A small sound classifier, trained from scratch: activation gelu, batches of 128.
Rows from block 2, named by matrix and row number. Rows with one number belong to one neuron. Each number is 128 + 24 x the weight over its row's rms, rounded and kept within 0 to 255. All counts start at 0. After the name is the row's rms in percent of the matrix's.
# fc1: first MLP up (model.blocks.2.ff1.fc1.weight, 1536x256), inputs 0-127
# fc2: first MLP down (model.blocks.2.ff1.fc2.weight, 256x1536, transposed), outputs 0-127
fc1.733 110 [167 142 162 169 118 126 126 116 110 146 139 145 125 109 150 154 126 137 117 125  94 132 124 157 126 103 148 107 104 138 117 160 105 115 158 143 137 112  89 145 133 155 129 140 149 119 125 162 150 106 125 144 111 113 128 153 112  88 150 147 151 102 146 112 117 133 119 133 126  67 153 181 138 137 116  91 166 102  97 117 123 130 112 120 143 127 190 137 123 113 142 122 141 130  95 115 121 122 112  71 121 100 120 146 133 124  94 137 118  73 126 151 127 106 144 126 136 161 117  95 134 105 127 131  92 138 151 170]
fc2.733 121 [107 146 165 155 127 115 114 141 117 106 140 121 150 187  90 104 149 123  99 148 110 121 123  99 103 113 102 105 168 134 156 139 112 117 148  68 134 138 152 117 121 122 107 153 150 124 131 134 132 154 127 103 179 145  98 175 107 155 126 117 112 155 168  96  88 134 142 145 159  84 152 115 142 100 149  94 122 127 157  98 152  87 115 146 161 106 169 173 136 133 112 147 180 110 166 170 112 130 119 112 136 135 138 117 112 109 134 112 145 146  76 142 118 132 143 131 142 106  66 110 132 157 143 163 128 137 148  99]
fc1.734 106 [140 118 184 146 127 132 107 157 136 162 107 120 165 126  52 139 158 122 104 161 130 126 165 111 136 110  84 141 138 123 143  87 110 131 154 134 111 128 117 119 141 140 140 120 132 129 132 132 134 108 141 161 118 106 125 117  96 138 131 139 123  95 131 155 136 124 169  99 148 148 119 134 108 153 156 128  87 178 134 132 111 114 117  91 135 125 120 178 111 107 131 117  78 125 133 110 122 151  96 135 119  93 121 118 103  89 141 149 103 118 147  93 168 112 173 105  97 132 143  65 122 110 111 144  96 120 146 137]
fc2.734 105 [132 158 123 127 159 135  98 105 153  81 131 138 115 135 122 137 137 161 146 123 129  90 110 157 148 176 132 129 141 105 110 130 126 112  80 142 130 130  97 153 161 152 142 147 167 116 122 152 152 149 102 136 111  95  91 128 156 129 138 114 119 131 156  92 107 104  95  99 119 116 116 139 133 110 120  88 117 134 171  99 177 116 107 107 104 165 111  72 114 114 154 114 147 139  83  96 127 148 124 170 137 137  89  95 147 155  99 119 103 156  87 128 108 124 138 113 111 132  99 144 125 100 140 187 146  86 128 131]
fc1.735 092 [158 101 155 162 116 177 137 150 139 144 128 103 115 109 119 127 165  77 112 143 126 101 108 130  96 128 126 141 203  76 127 151 144  90 142 133  85 109 155 111  74 118 162 134 144  96 100 137 106  85 124 120 152 109 136 123 127 135 129 119  97 128 144 143 129 152 142 121 145  77 108 134 105 136 124  97 192 131 133 124 138  90 165 165 104 139 110 108 115 123 136 166 111 106 155  97  91 147 160 176 176 101 128 138 128 104 139  84 132 128 108  88 125 139  82 118  61 140 167 168  99 145 167 115 152 133 136 157]
fc2.735 088 [121 111 102 142 131 169 149 162 102 117 156 110 155 139 126 126 124 154 113 140 153 157 155 152 138  90 159  68  43 131 140 103 149 105 142 160 170 136 122 133 146 117 100 145 118 131 102 130 136 144 135 142 117 108 106 148 130  99 181  98 109 130 146 146 125 110 130 155 140 101  70 195 108 134 136 141 102 144  96 115 115 149 170 110 134 134 138 100 109 145 162 130 131 167 126 176 156 152 112 113 149  76 145 116 112  90 129 140 116 115  94 108 142 117 144 122 166 160 132 168 146  87 120 169 182 137 157 131]
fc1.736 083 [150 104 132 150 163 135  92 123 124 152 156 116 118 123 119 125 127 107 191 135 127 130  89  99 166 145 127 137 133 142 108 129 120 136 158 160  95 113  84 138 149  99 124 135  81 117 160 123 149 120 123 165 140 144 136 129 113 181 140 138  99 100 128 172 101 182 101 110 163 107 124 131 126 120 110 106  96 124 108 196 149 121 120 166 134 108 148 159 158 130 144 162 110 173 138 128 116 146  68 130 120 106 122 102 156 150 131 155 144  87 129 103  92  96 141 134 117 142 113 149 144 133 102 139 130 133 127 151]
fc2.736 084 [140 137 149 147 115 121 130 177 109  71 143 146 167 156 143 128 133 139 132 131 114  85 125 106 106 122 128 132 113 139 140 134 107  82 125 107 135 159 158  67  79 166 134  88 143 127  95 153 170 123 133 120 153 144 131 151  98 110 104 141 145 120 188 136 111 118 139 124 127  74 109 155 173 140 129 136 163 162 141  88  67 156 128 114 160 102 147 113  80 133 134 105 121 162 136 154 123 123 168 115 124 114 131 133 141 146 148 129  95 121 140 110 126 140 176 135 168  82 151  92 161 115 116 145 112 152  94 133]
fc1.737 098 [153 136 112 143 100 136 136 194 123 161 136 112 104 151 130 139 121 142 102 159 154 133 157 105 106 143 152 128 170 102 139 133 160  86 142 112 120 146 129 131 110 107 172 130 154 152 142  76 112 120  78 144 143 145 148 131 102 139 142 145 124 155 102 132 106 190 117 126 120 155 112 130  90 140 147 137 130 140 109 111 107  74 103 135 123 133 120  91 159 178 119 214 117 106 131 112 115 102 143 129 128 178 103 141 124 120 161  96 149 141  85 153 113 158 128 124 107 148 101 129 130 119 125 158 125 142 138  95]
fc2.737 095 [ 89  78 178 170 176 135 123 101 151 143 129 115 113 134 149 101 130 122 123  96 122 106 157 148 117 140 130 158 116 127 137 145 124 197 154 173 119 134 105 143 134 155 158 139 127 167 131 131 134  78 135 173 141 130 110 127 137 111 129 122 152  99 175 156 143 122 159 106 103 117 115 120 148 125 131 177  98 135 148 146 180 122  99 123 155 122 147 167 122 142 131 102 135 126 149 147 166 117 150 161 108 132 161  99 108  99 114 126 123 119 138 130 145 143 135 146 141  92 138 140 112 145 161 148 163 133 105 150]
fc1.738 095 [ 83 163 149 145 123 150 119 141 155 143  99 114  83 135  78  92 113  80 143 150 102 160 158 145 152 122 120 162 114 130 178  88 187 131 137 124 143 134 129 133 115 117 118 139 119  98  98 121  90 108 149 109 127 103 110 149 131 136 110 122 126  97 118  89  78  76 116 116 151 129 117 136 126 110 131 158 165 119 114 133 165 103 115  97 100 146 162 117 117 121 121 135 119 137 139 170 182 115 132 125 102 126 123 102 135 105 119 104 105 187 141 116 134 102 175 111 118 106 125 134 118 118 143 125 140  86 133 123]
fc2.738 094 [162 105 144 132 126 108 128  90 108 108 168 142 151 112 137 148 161 159 133 148 141 117 130 108 134 152  64 135 145 142 140 126 155 175 112 140 120 100 126  95 144 116 155 105 156 121 156 129 166 105  72 113 144 132 159 107 115 166 109 109 183 115 181 156 137 140 167 110 141 193 167 164 136 132 128  93 120 135 160  90 166  93 110  89 111  93 131 140 105 100 120 123 145 106 120 137 132 141 118 133 175 112 122 120 141  86 143 136 122 109 148 138 151 105 129 138 134 138 134 144 176  78 144 118 133  79 158  76]
fc1.739 089 [135 108 126  66 130 122 195 127 189  83 112 136 125 143  90 168 144  83 129 152 173 119  96 114 149 139 137 150 142 118  91 113 158 123 109 115 100 112 141 105 111 126 160  84 121 125 172 127 105 143 171 127 173 140 120 147 140 166 124  84 104 126  98 158 148 144 156  99 158  87 137 130 117 184  50 127 117 117 162 125 178 117 130  94 118 158 133 144  76 157 138 110  88 133 110 124 122 114 125 164 146 132 149 123 140 131 123 116 112 117 118 133 126 139 135 134 115 164 155 135  80  87 119 109  98 133 171 134]
fc2.739 090 [110 164 141  92 109 129  80 145 117 105  95 116 145 104 155 146 143 119 133  80 123 157 160 125 126 138 127 122  92 110 166  97 118 147 104 122 178 168 132 123 109 125 127 148 104  82 146 116 136 131 134 122 147 123 134  59 129  90 153 114 187  93 131 102 141 114 111  90 126  93  98 126 159 125 143 121 110 120 144 136  99  85 125 126 139 153 152 141 137 189 115 104  98 131 143 122 141 152 115 123 140 134 138 174 103 123  92 122 160 116  82 103 146 144 153 144 103 152  98 153 118 134 122 128 142  98 165 144]
fc1.740 130 [136 133 131 125 117 112 152 168 154 123 147 109 111 150 109 140 153  78 132 122 126 162  93 157 128 153 117 149 107 159 160 142 158 149  99 165 113 171 100 121 143 158 140 137 121 146 170 133 157 139 187 129 138  83 169  85 110 149 121 116 116 170 147 137 163 105 110 114 120 127 105 138  71 128 131 130  98 149 111 122 170 141 120 118 121 117 148 122 118 115 119 127 107 137  94 112 115 126  98 120 130 104 117 118 119 110 151 102 132 125 153 148 160 108 102 107  75 137 194 133 105  99 118 132 122 139 170 154]
fc2.740 118 [111 111 150 116 148 135 101 137 138  67  99 124 139 122  91 100 147 128 106 108 152 178  91 147 133 159 100 105 138  92 109 132 110 162 102 171 136 148 149 102 138 125  91  97 152 100 121 128 146  89 103 112 156  75 126 170 153 141 131 112 131 136 154 134 133 106 131 132 139 178 129 168 127 142 142 127 133 111 159 129 115 182 152 191 118 110 106 101 113 107 130 128 142 148 112 177 120 179 155 119 153 152 157 115 158 152  88 113 122  96 151 156 142 163 136 113 100 174 101 118 136 123 135 107  97 137 120 181]
fc1.741 108 [145 165 105 142 124 114 117 140 170 108 152 153  79 123 113 102 133 130 115 180 173 104 152 166 179 141 158 114 132  66 136 152 114 166 111 115 159 148 122 114 133 103 140  85 113 173 102 111 159  88 130 149 122 132  94 196 137 137 127 168  86 101 108 128 178 116 136 140 135 119 114 131 148  93 113 113 136 124 158 116 132 133 130 137 132 160 140 172 157 149 126 146  96 105 140 128 104  91 138 129  92 101 121 110 154 117 140 133 114 165 140 174 125 128 144 109 166 111 131 126 100 126  88 122 117  98 111 136]
fc2.741 099 [155  90 121 141 121 145  92 137 118 171 134 155 150 166 135 144 127 145 142 141 127 109 111  92  82 104 164 130 134  98 150 113 121 130 139  99  93 109 138 119 171  87 119 133 127 112  91  69 156 111 138 107 156 111 125 111 135  92 136 109 138 171 136 172  87  77 102 119 114  98 126 109  97 144 168 143 142 156  88 120 148 141 150 131 114 139 168 144 123  92  93 130 135 152 134 145 151 145 122 130 163 187 101 142 117  90 103 171 119 117 127 161 146 126 143 181 107 133 151 104 128 121 139 126 108 145 119 135]
fc1.742 080 [119 112 114 133 130 114 134  84 121 140 120 135 122 124  72 119 150  96  82 163 128 141 128 127 143 159 113 120 168 133 136 153 124 114  99 145 110 151 141 118 112  65 135 104 150 140 145 122 130  99 154 164 105 101  95 113 100 156  89 125 123 126 121 108 127 105 193 164  88 116 140 116 139  78 140 155  96  95 134  95  93 192 139 120 108 127 153 121 111  70 107 137 149 118 151 123 139 110 105 136 156 113 147 140  98 138 171 139 150 105 162 125 155 156 153 167 178  85 118  92 123 151 102 117 143 141  91 120]
fc2.742 089 [165 164 143  92  79 129 168 156 102 142 135 154 118 132 178 199 138  95  93 122 133 142 136  93 104 137 152 120 124 183 102 148 118 130 122 102 109 116  94 107 133 134 161 125 127 114 142 164 130 110  85 121 140 151  99 117 104 153 126 126 121 161 117 168 102 166 111 140 133 146 164 154 128 117 146 117 148 137 141 113 117 105 115 140 141 138 130 182 130 120 108  97 139 126 140 141 118 145  93  87 154 165 136 136 125 118 127  80 130 129 135 158 154 185 120 101 124 166 136 120 116 117  95 139  85 134  96 134]
fc1.743 097 [165 152 141 135 131 118 113 107 151 111 124 113 114 116 107 112  89 156 168 173 136 154 123 125 119 153 147 135 157 113 136 176 114 162 117 159 113 165 128 155 140 131 103  79 107 122 137 125 162 136  86 178 114 121 114 150 128 105 150  98 125 114 143 117 138 161 115 116 136 130 116 102 124 138 143 131 153 123 137  96 119 132 170 111 142 115 119 189 121 150 137 119  99 160  91 111 109 108 105 121 125  67 149 107 120 137  92 169 152 137 114 105 147  98 121 108 193 101 167 146 127 166 146 102 123 127 170 113]
fc2.743 094 [105 100 145 105  85 120 118 128 125 119 137 105 100 173  75 152 164 118 137 126 115  68 149 130 132 155 157 140 113 116 159 109 115 157 178  70 119 152 111 117 146  98 111 140 118 135 138 115 138 145 117 114 168 117 163 146 139 160 150 117 110 169 138 138 158 142 106 153 119 119 106 131 116 156 118 143 104  95 143 161 111 116 120 131 132 141 143 159 124 107  97 129 124 106 190 118 115 132 102 108  95 189 117 175 115 165 120 105 116 118 118 144 150 134 140 147 130 137 112 159 148 127 125 136  87 124  99 151]
fc1.744 102 [143 105 116 194 170 141 114 105 141  95 133 151 112 120  87 115 121 152 121 120  96 141 116 144 149 107 106 118 150 127 151 103 134 150 134 150 102 123 108 129 136 105  97 135 151 115 121 135 100  91 132 146 101 109  91 159 122 114 146 141 155 120 134 171 156 131 144 164 153 102 115 136 109 111 131 142 163  75 160 123 149 142  67 143 130  91 103 152 123 141 175 147 144 145  94  97 109 124 114 118  99 146 154 116 130 120 155 109 106  91  94 146 117 140 108 123 150 101  89 116  99 171 145 128 112 130  91 135]
fc2.744 102 [138 137 107  85  84 108 159  75 115 164 135 114  83 117 125 150  95 162 152 131 145 151 196 112 126  97 136 143 115 150 120 100  84  99 124 134  89  99 123  83 171  81  89 108 123 110 133 121 151 144 123 165 158 128 124 130 138 151 161 132 142 123 108 130 118 117 138 122 118 129 119  78 182 144 159 116 134 165 105 158 147  96  84  77 131 179 156 138 152 128 113 132 146 116 132 122 114 119 130 115 103 149 128 124  86 128 131 119 160 107 155 135 143  82 122 130 118 147  96  97 116 143 113  77 106 114 150 150]
fc1.745 112 [179 102 175 134 130 143 106 107 167 137 157 145 144 132 134  89 135 117 116 120 108  97 128 135 129  76 112 121 138 131 121 117 143 149 152 104 140 117 115 166 133 112 117  85 129 135 119 145  94 121 179  90 146 119 101 156 146 139 121 150 122 116 115 135  99 110 147 157 133  64 127  91 101 133  63 178 101 109 128 104 112 109 140 121 125 118 141 149  97 132 188 130 128  99  77 115  92  95 102 149 165 115 149  91 152 110 135 112  82 119 122 152 123 166 107 113 133 164 197 163 140 154 123 140 126 136 183 159]
fc2.745 115 [108 126  88  97 154 141 190 126 169 136 119 156 138 143 101 141 147 143 132 100 111 145 165 131  95  95 133 101 109 119 121 148 122 107 146 161  92 141 174 145 154 143 106 120 146 112 113 136 174 136 100 110 131 152  98 164 139 130 180 116 142 115 117 117  91 108 149 133  80 155 119 151 182 119 155 145  87 148 141 136 151 106 126 115 113 146 127 133 162 149 153 133 182 161 150 139 104 115 113 113 189 100 122 111 126 123  93 113 118 103  81 114 132 135 127 130 145 128 104 153 128 122 133 111 136 104  86 115]
fc1.746 069 [144 157  95 114 120  89 130 132 167  69 122 114  91 132 145 164 128 132 107 118 142 140 118 143 105 104 155 108 131 106 109 154 125 133 150  92 119 125  68 136 154  97 128  82 127 119 168 131 149 113 114 112 170 165 186 150  91 128 121  92  77 138 120  93 163 150 103  96  68 144 159 107 136 130 149 139 127 119 135 152 136 104 143 175 167 118 121 107  87 134 123 124 130 109 128 149 146 122 160 137 147 134  95 128 133  96  93  89 143 145 130 125 126 113 118 137 135 119 116 182 159 103 147 165 127 100 107 125]
fc2.746 074 [128 120 111 119 155  96 109 147 136 152 113 143 169 152 114 124 125 151 151 153 119 116 123 126 108 119 118 128  90 174 163 124 149 146  80 105 106 157 145 137 103 165 127 148  87 111 157 132 117 129 120 125 128 154 114 160 142  96 132 139 164  73 116 110 134 142 177 135 127  85  93  98 114 120 153 129 151  92 105 177 119 160  93  96 120 120 134 138 112 117  83 114  98 111 131 160 166  86 123 116 103 109 128 124 170 117  97 129 126 131 148 133 110 178 132 148 148 112 123 118 156 127 113 126 145 135 153 106]
fc1.747 079 [154 148 176 103 179 109 162 151 129 134 137 119 161 117 122 122 118  82 152 162 142 148  99 163 129 127 128 162 179 142 143 136 146 154 102 124 141 113 144 118 112 129 108 136  80 122 104 130 186 154 119 119 160 150 114  84 102 151 124 122 136 133 123 140 130 109 129 100  97 151 123 109 135 129 121  97 135 160 119 144 102  91 109 128 136 169 130 128  82 107 159 121 124 129 127 110 136 105 135 132 168 121 105 122 131 132 112 130 127  89 104 132 162 110 100 135  90 167 112 132 115 105 139 101 126 101 134 110]
fc2.747 089 [125 125  84 108 164 119 112 123 142  89 127 157  66 105 100 149 133 144 161 120 135 124 142 124 140 161  72 121  88 156  93 161 132 125 143 147 144 130  84 157 124 155 138 104 172 166 126 148 153 159  88 127 111 121 135 110 110 125 177 149 144 129 112 123 101 114 142 165 112  96 150 148  97 121 138 100 109  83  72 108 130  84 151  93 143 135 134 172 114 125 120 149 136 145 115 128 133 141 145 124 148 114 139 136 124  99  98 106 168 178 122 112 115 105 142 116 104 167 143  82 109 143 110 141 122  57 160 140]
fc1.748 101 [149 170 123 127  99 137 142 121 116 127 112 134 155 126 161 153 101 124 120 161 180 122 126  94 105  79 164 143 102 103  99 176 122 117 158 102  75 152 146 125 117 124 127 110 131 151 109 114 140 105 132 154 124 132 122 124 105 133 104 123 101 128 103 182 187 116 153 119 127 127 147 114 143 150 120  99  78 165 112  82 120 136 166 161 117 133 132 107 125 156 126 100 107 134 190 161 107  92 142 127 109 100 144 157 132 157 138 180 154 101 162  98 156 124 147 134 110 106 148 106 186  96 103 115 116 143 140 125]
fc2.748 095 [176 113 168 110 192 167 145 139 147 102 130 137 117 146 146 131 123 129 105 112 154  83 181 152 138 132 120 151 125 137 173 118 142 156 142 135 170 145 135 145 113 112  93 164 153 118 123 110 153 128 104 118 114 171 131 121 128  89 110  97 136 165 179 124  98 139  78 124 129 139 140 119 127 134  87 110 137  77 119 132 123 162 136 168 113 138 138 129 132 143 166  88 110 117 106  88 142 155 131 145 128 137 121 128 116 126 124 169 122 159 106 121 129 186 138 152 106 163 114 166 124 159 115 186 124 115 159 142]
fc1.749 106 [172 113 201 151 131 103 119 144 114 108 124  86 187 133 155  90 162 124 135 150 134 150  80 145 147 136 123  96 115 127 139 127 170 117 151 144  91 109 101 160  96 165 105 120  79 134  96 137 107 108 150 107 164 113 128 144 132 132 109 164 159 160 108 120 160 122 127 135 135 127 122 132 118 136 143 137  99 151  83 141 131 125 123 150 151 137 143 154 149  82 166 145 143 172 162  60 121 153 147 114 136 169 119 104 148 143 139 141 128 134 121 141 107 101 134 108 122 124 139  98  99 136 142 106 143 130 121 124]
fc2.749 109 [120 159 110 136 149 119 131 154 133 113 167 126 153 119  71 114 131 120 142 103 111  97 116 144 130 166 118 171 170 157 116 118 128 135 110 120 139 133 131 135  97 129 121 138 115 125 117 107 151  94 128 172 121 153  98 114 113 137  93 147 107 119 148 149 112  61 108 116  98 152 121 151 170 125 151 124 138 124 113 128 108 100 119  97 135 101 124 127  81 152 163 105 104  95 182  92 126 108  83 127 163  87 135 144 125 141 131 134 100 157 150 147 117 106 107 137 129 108 108 149 133 107 109 113 140  78 112 133]
fc1.750 093 [129 155  89 109 128 117 147 158 156 114 121 120 128  67 147 142 141 189  69 161 133 126 122 126  96 163 146 100 124 119 135 126 134 104 130 129  61 131 124 141 130  70 117 159 135 127 138 119 107 111 103 120 128 112 123  91 112 131 114 117 122 142 101 124 156 122 142 110 103 167 146 119  93 137  91 150 105 144 145  84 124 156 148 165 163 119 135 157 107 148 124 121 143 145 153 135 147 112 169 132  95 140 148 170 135 110 119  82 115 127 100 107 143  70 111 114 114 165 104 177 142 125 136 116 118 163  99  47]
fc2.750 089 [133  88 121 150 137  73 130 106 153 172 133 103 161 123 140 135 106 128 150 104 154  48 121 155 108 122 125 144  77 119 163 146 137 132 146 124 154 142 120 131 128 126 153  97 147 158 152 158 106 129 147 138 137 159 150 119 149 123 139 126 147 133  91 130 117 160 110 108 162 122 114 110 169 157 141 117 149 138 112 105 204 123 111  81 112 154 133 133  88 109 121 138 121  99 106 152 106  83 141  89 139 159 135  89 134 106 105  91 134 127 127 133 134 121 116 100 124 113 104 121 162  95 116  93 126  98 114 110]
fc1.751 111 [148 152 139 104 129 139 190 175 172 106 137 120 141 118 107 142 132 122 130 140 166 115 118 119 130 156 131 105 166 119 165  77 125 119 106 128  71 138  88  91 111 106  97 115 130 108 107 131 135 132 159 144 134  92  59 153 142 127 152 137 109 126 115 115  77 121 135 146 133 106 164 135 146 119 139 136 107 173 149 117 124 163 132  99 133 133 123  94 124 121 120 139 186 143 135 110 149 101 143 116 153 130 115 113 127 117 163  85  91 120  98 123 125 132 124 119 119 158 118 161 139 101 123 173 155 128 116 133]
fc2.751 106 [143 111 169 122 109 143 117 137 137 159 108 165 123 140 197 131 150 127 124 119 148 138 172 154 127 148 117 152 106 143  66 114 135 184 113 131 126 110 106 127 169 133 162 130 179 121  86 120  95 100 107  96 117 137 145  91  91 141 128 140 136 118 137  87 104 115 140 102 172 135 137 158 163 107 127 137 137 111  69 120 155 123 136 127 133 125 118 162 119 173 164 136 118 143  87 102  98 112  91 158 126 173 135 103 146 137 151 127 143 128 130 180 116 144 153 105 104 165 142 142 107 127  99 124 133 100 120 143]
fc1.752 086 [116 131 124 175 126 152 133 172 136 153 144 140 109 104 209 110 145  86  95 146 119  97 145  84 114 102 136 155 147 140 125 120 152 136 109 151 104 132 138 109 140 135 133 104 143 136 145 139  86 139 141 152 123  97 122 139 140  98 150 139 152 105 174 135 105 118 157 161 151 123 138 112 101 148 111 110 154 137 113 131 133  82 136 131 112 130  96 107 143 147 119 128 141 150 118 140 119 139 112 155 133 157 174 126 144 111 131 148 111  65 158 139 106 123 159 123 109 141 158 116 121 109 123 134 118 180 138  84]
fc2.752 095 [114 114 147 124 144 139  98 126 135 110 181 137 143 144  93 147 150 169 189 125 139 103  92 143 105 104 128 148 114 128 116  90 162 114 149 135 115 126  91 113 110 148 122 111 105 172 151  96 118 119 125 150 116 140 149 127 137 131  87 142 113 112 176 118 163 138 170 142 101 132 121 142 114 144 118 126 121 126 140 114  83 108 108 148  98 127 164 126 164 143 118 135 176 143 157  97  75  88 138 166 143 102 184 119 140 172 157 117 162 126 116 124 122 139 127 105  88 134 136 114 135  90 153 143 115 144 110 124]
fc1.753 088 [ 98 161 112 121 119 120 104  90 135 122 138 124 120 125  85 134 112  85 105 125  80 135 129 131 121 109  88 126 138 133 113 132 130 139 129 143 171 136 120  77 125 157 136  80 135 122 120 134 161 137 146 177 135 153 193 151 121 136 130 115 114 163 132 137 129 161  79 109 138  95 109 105 134 106 113 173 118 166  75 162 145 130 109 121 136 139 109 115 129  78 139 143 112 144  77 104 108 107 105 161 154  92  95 144 146 105 112 161 120 165 188 125 124 107 161 120 105  75 132 133 142 160 109 116 110 127 138 125]
fc2.753 089 [164 106 112 152 184 159 104 110 108 105 160 126 130 154 100  99 118 132 122 132 162 109 105 114 114 171 190 114 110  91 179 125 154 146 112 152 111 122 144 158 110  94 115 102 152 141 148 139 200 116 120 124 134 122 115 125 131 147 132 121 124 107 159 134 112 114 142  60 126 164 146 128 100 156 132 127 127 137 148 147 137 129 135 125  70 124 158 134 154  81  84 122  94 133 123 137 152 123 112 127 127 124 139 155 150 155  57 141 114  87 171 100  78 164 127 141 177  91 121 104 141 104 139 130 145 126 179 115]
fc1.754 100 [124 125 152 122 135  87 171 125 133 166 126 116 148 119  95  88 124 119 138 126 106  88 138 147  78  90 131 156  88 121 174 104 113  90 140 154 103 117 196 118 103 102 100 142 144  81 159 148 177 135 103 109 145 132 118 115 105 126 133  93 102 105 149 111 136 114 125 146 165 122 139 102 145 111 124 127 135 116 139 143 134 133 164 141 164 144 119 163 145 156 175 124 123 131 124 116 140 146 182  93 136 112 137 115 138 115 125 174 149 152 113 165 140 160 135 114  95 145  92 157 153 135 155 153 123 107 128 106]
fc2.754 099 [140 118  98 134 121 178 157 110 158 139 133 141 115 129  96 165 171 122 126 163 109 122 103 141 127 119 132  72 122 128 130 143 159 139 171  84 155 108 117 123 128 142  90 148 135 130  50 114  94 138 118 128 126 140 157 142 156 112 132 120  77 164 173 121 180 170 104 131 158 179 135 136 127 148 132  97 107 114 146 128 112 135 140 170 133 163 136 113 127 161 140 131  97 187 135 109 115 147 162 120 131 140 137 112 106 142 152 115  78 106 117 117 104 160 101 140 146 105 130 123 155 154  97 123 140 135 131 112]
fc1.755 112 [127 158 137 149 110 129 136  94 104  84 172 146 166 142 133 140 104 106 111 214 109 120 112 135 120 159  88 115 157 138 117 104 155  99  99 149 137 175 119 156 143 109 154 132 130 151 134 121 112 139 121 122 111 131 127 112 150 134 151 197 114 136 137 118 109 176  92 164 105 114 137 127 132 153 124  65 116 134 103 108 108 145 178 116  97 129 118 122 114 103 126 122 108 101 118 160 167 103 121 117  88 103 128  88 145 132 131 124 102 143 116 115 156 115 128 125 109 120 136 125 138 141 113 161 115 158 101 119]
fc2.755 106 [113 152 126 120 182 121 116 123 101 142  99 183  77 100 118 109 126 112 128 153 110 146 138 136 144 165 113 161  93 151 133 171 133 132 174 186 135 129 131  99 102 142 169  99  97  93 140 121 126  81 150 138 123  89 135 118 135 113 118 118 188 131 156 143 117 104 142 164 136 139  84 149  78 105 107 161  98 164 124 167 117 120 143 116 130 142 142 118 133  99 118 130 164  97  80 150 101 135 137 121 122 145 123 121 140 107 122 118 113 161 135 172 107 148 135 144 127 112  97 162 144 151 140 108 129 140 134 137]
fc1.756 069 [179 140 105 133 133 132 132 129 184 128 102 175 121 120 119 111 146 138 101 122 117 124 102 134 153 118 188 124 159 155 119 149 124 106 176 160 138 116 128  62  88 133 144 138 132 122 106 132 134 134 120 130 139 111 118 109  95 133 117 118 133 178 118 149 115 131 128 135 141 140  98 126 125 122 118  81 105 124 152 164 127 142 157  62 115 171 167 128 123 128 130 133 118 100 118 165  94 127 145 175 128  98 141  84 116 134 100 103 110  84 146 130 143 114 176  87  87 132 126 136 142 121 139 140 126 137 119 122]
fc2.756 072 [ 98 132 151 139 113  94 125 132 110  98 101 117 149 165 147  83 116 153 143 157 145 142 112 110 130  95  98 115  84 187 142 152 148 118  98 169 128 127 130 137 124 125 129 151 146 115 124 129 169 123 125 115 151 103 143 131 144 142 149  60 165 117 162 146 128 116 162 110  96 169 154 115 115 109 127 133 166 109 153 152 158 183 119 126 132 121  81 150 109 171 147 112 118 145 147 141 101 120 110 116 118  97 129 164 125 111 148 112 168 180 104 123 126 122 137 109 127 103 102  99 150 111 117 148 111 134 142 142]
fc1.757 118 [123 163 143 126 120 126 130 120  93 148 129 124 146 145  99 121 153 125 145  71 127 149  60 120 126 124 105 168 135 124 168 145 174 132  77 157 122 122 107 151 155 146 124 112 114 161  58 163 168 114 161 109  94 135 170 127 103 158 103 133 118 101  97 127 139 110 146  88  87 172 168 108 144 121 137  91 151 106  89 138 120  96  99 102 144 128 163 184 162 152  88 136 181 100 144 172 110  96 161 110 161  97 125 151 141 123 162 126  94 111 123 138 135 171 127 138 103 153 122 134  99 122 162 118 121 149 120 139]
fc2.757 116 [174 120  96 101 140  94 108 123 110 140 140 109 111 115 149 119 106 145 135 135 108 126 122 137 138 167  70 133 147 153 100 144 102  98 153 162 137 131 153  95 104 118 152 117 144 129 125 160 113 120 127 147 127 177 146 124 101 110 109 126 109 147 138 117 117 122 138 132 126  83 170 140 125 134 155 185  97 109 178 149 145 145 136 109 113 125 110 101  96 117 101 129 143 114 108 112  97  82 129 148 143 105 140 159 102 145 103 142 143 132 130 109  97  93 146 147 116 125 162 137 122 154 139 139 152 118 124  75]
fc1.758 114 [ 98 135 148 141 160  91 139 121 135 133 165 107  88 147  90 168 138 157  97 132 132 105 135 165  93 151 161 148 130 122 140 111 119 149 147 129 118 131 107 156 116 125 165 121 126 100 148 104 141 124  99 163 144  65 143 107 122 160 130 105 160 151 115 117 181 119 174 131  90 152 104 128  97 100 150  68 133 128 143  89 116 158  90 168 144 127 166 111 118 158 157  90 141 138 111 125 105 106 115 105  83 123 119 122 126  95 128 112 110 184 140 140  98 131 147 122  98 136 137 100 119 106 117 124 108 122 106 173]
fc2.758 118 [153  69 143 103 151 155 107 106  90 136 128 123 135 121 152 153 162  76 104 145 102 114 166 103 138 154 194  94 140  93 163 122 129 133 113  89 139 125 107 114 136 141 144 195 149 131 119 117  79 103 113 114  82 116 162 176 130 128  89 112 150 148 147 108 128 123 149 139 139  77 127  88 102 135 141 113 126 137 169 148 130 117 118 108 108 109 111 108 140 115 106 139 166 126 110 151 147 159 139 129 151 124 127 130 141 122 163 116 104 111 110 162 150 107 112 135 168 167 149 143 130 135 132 143 158 145 127 138]
fc1.759 112 [148 116 121 146 119 137 109 116  93 123 119 124 134 152 143 119 129 129 145 129 102 119 131 134 115 142 129 136 168 142 125 140 122 123 112  73  83 104 137  94 131 169 106 120 129 132 130 123 109  89 121 166 110 123 119 104 126 163  81 107 168 104 111  90 193 119 194 143 120 138 107 108 104  97 137 118 137 150 180 115 104 166 152 150  92 126  89  89 127 106 107 108 115 119 118 186  72  62 154 102  90  84 155 116 141  90 120 102 150 158 133 158 145 137 138 103 111 102 142 137 113 158 135 160 105  97  91 144]
fc2.759 119 [123 170 126 104 124 103 156 138  89 109 111 161 116 141 133 138 116  98 126 117 154 164 121 180 122 140 106 165 114  91 119  99 130  48 129 113 164 119 132 129 123  97 160 151 126  94 165 113 136 104 114 155 102 165 131 105  96 125 147 149 108 149 162  75 101 131  89 120 125 158 124 150 143 112 183 149  89 159 123 122 163 135 114 117 131 149 118 106  72  84 122  89 161 100 154 122 120 142 108 139 114 105 176 105 131 135 129 120  91 139 163 137 163 132 142 150 131  58  85 147 117 136 117 150 112 154 128 170]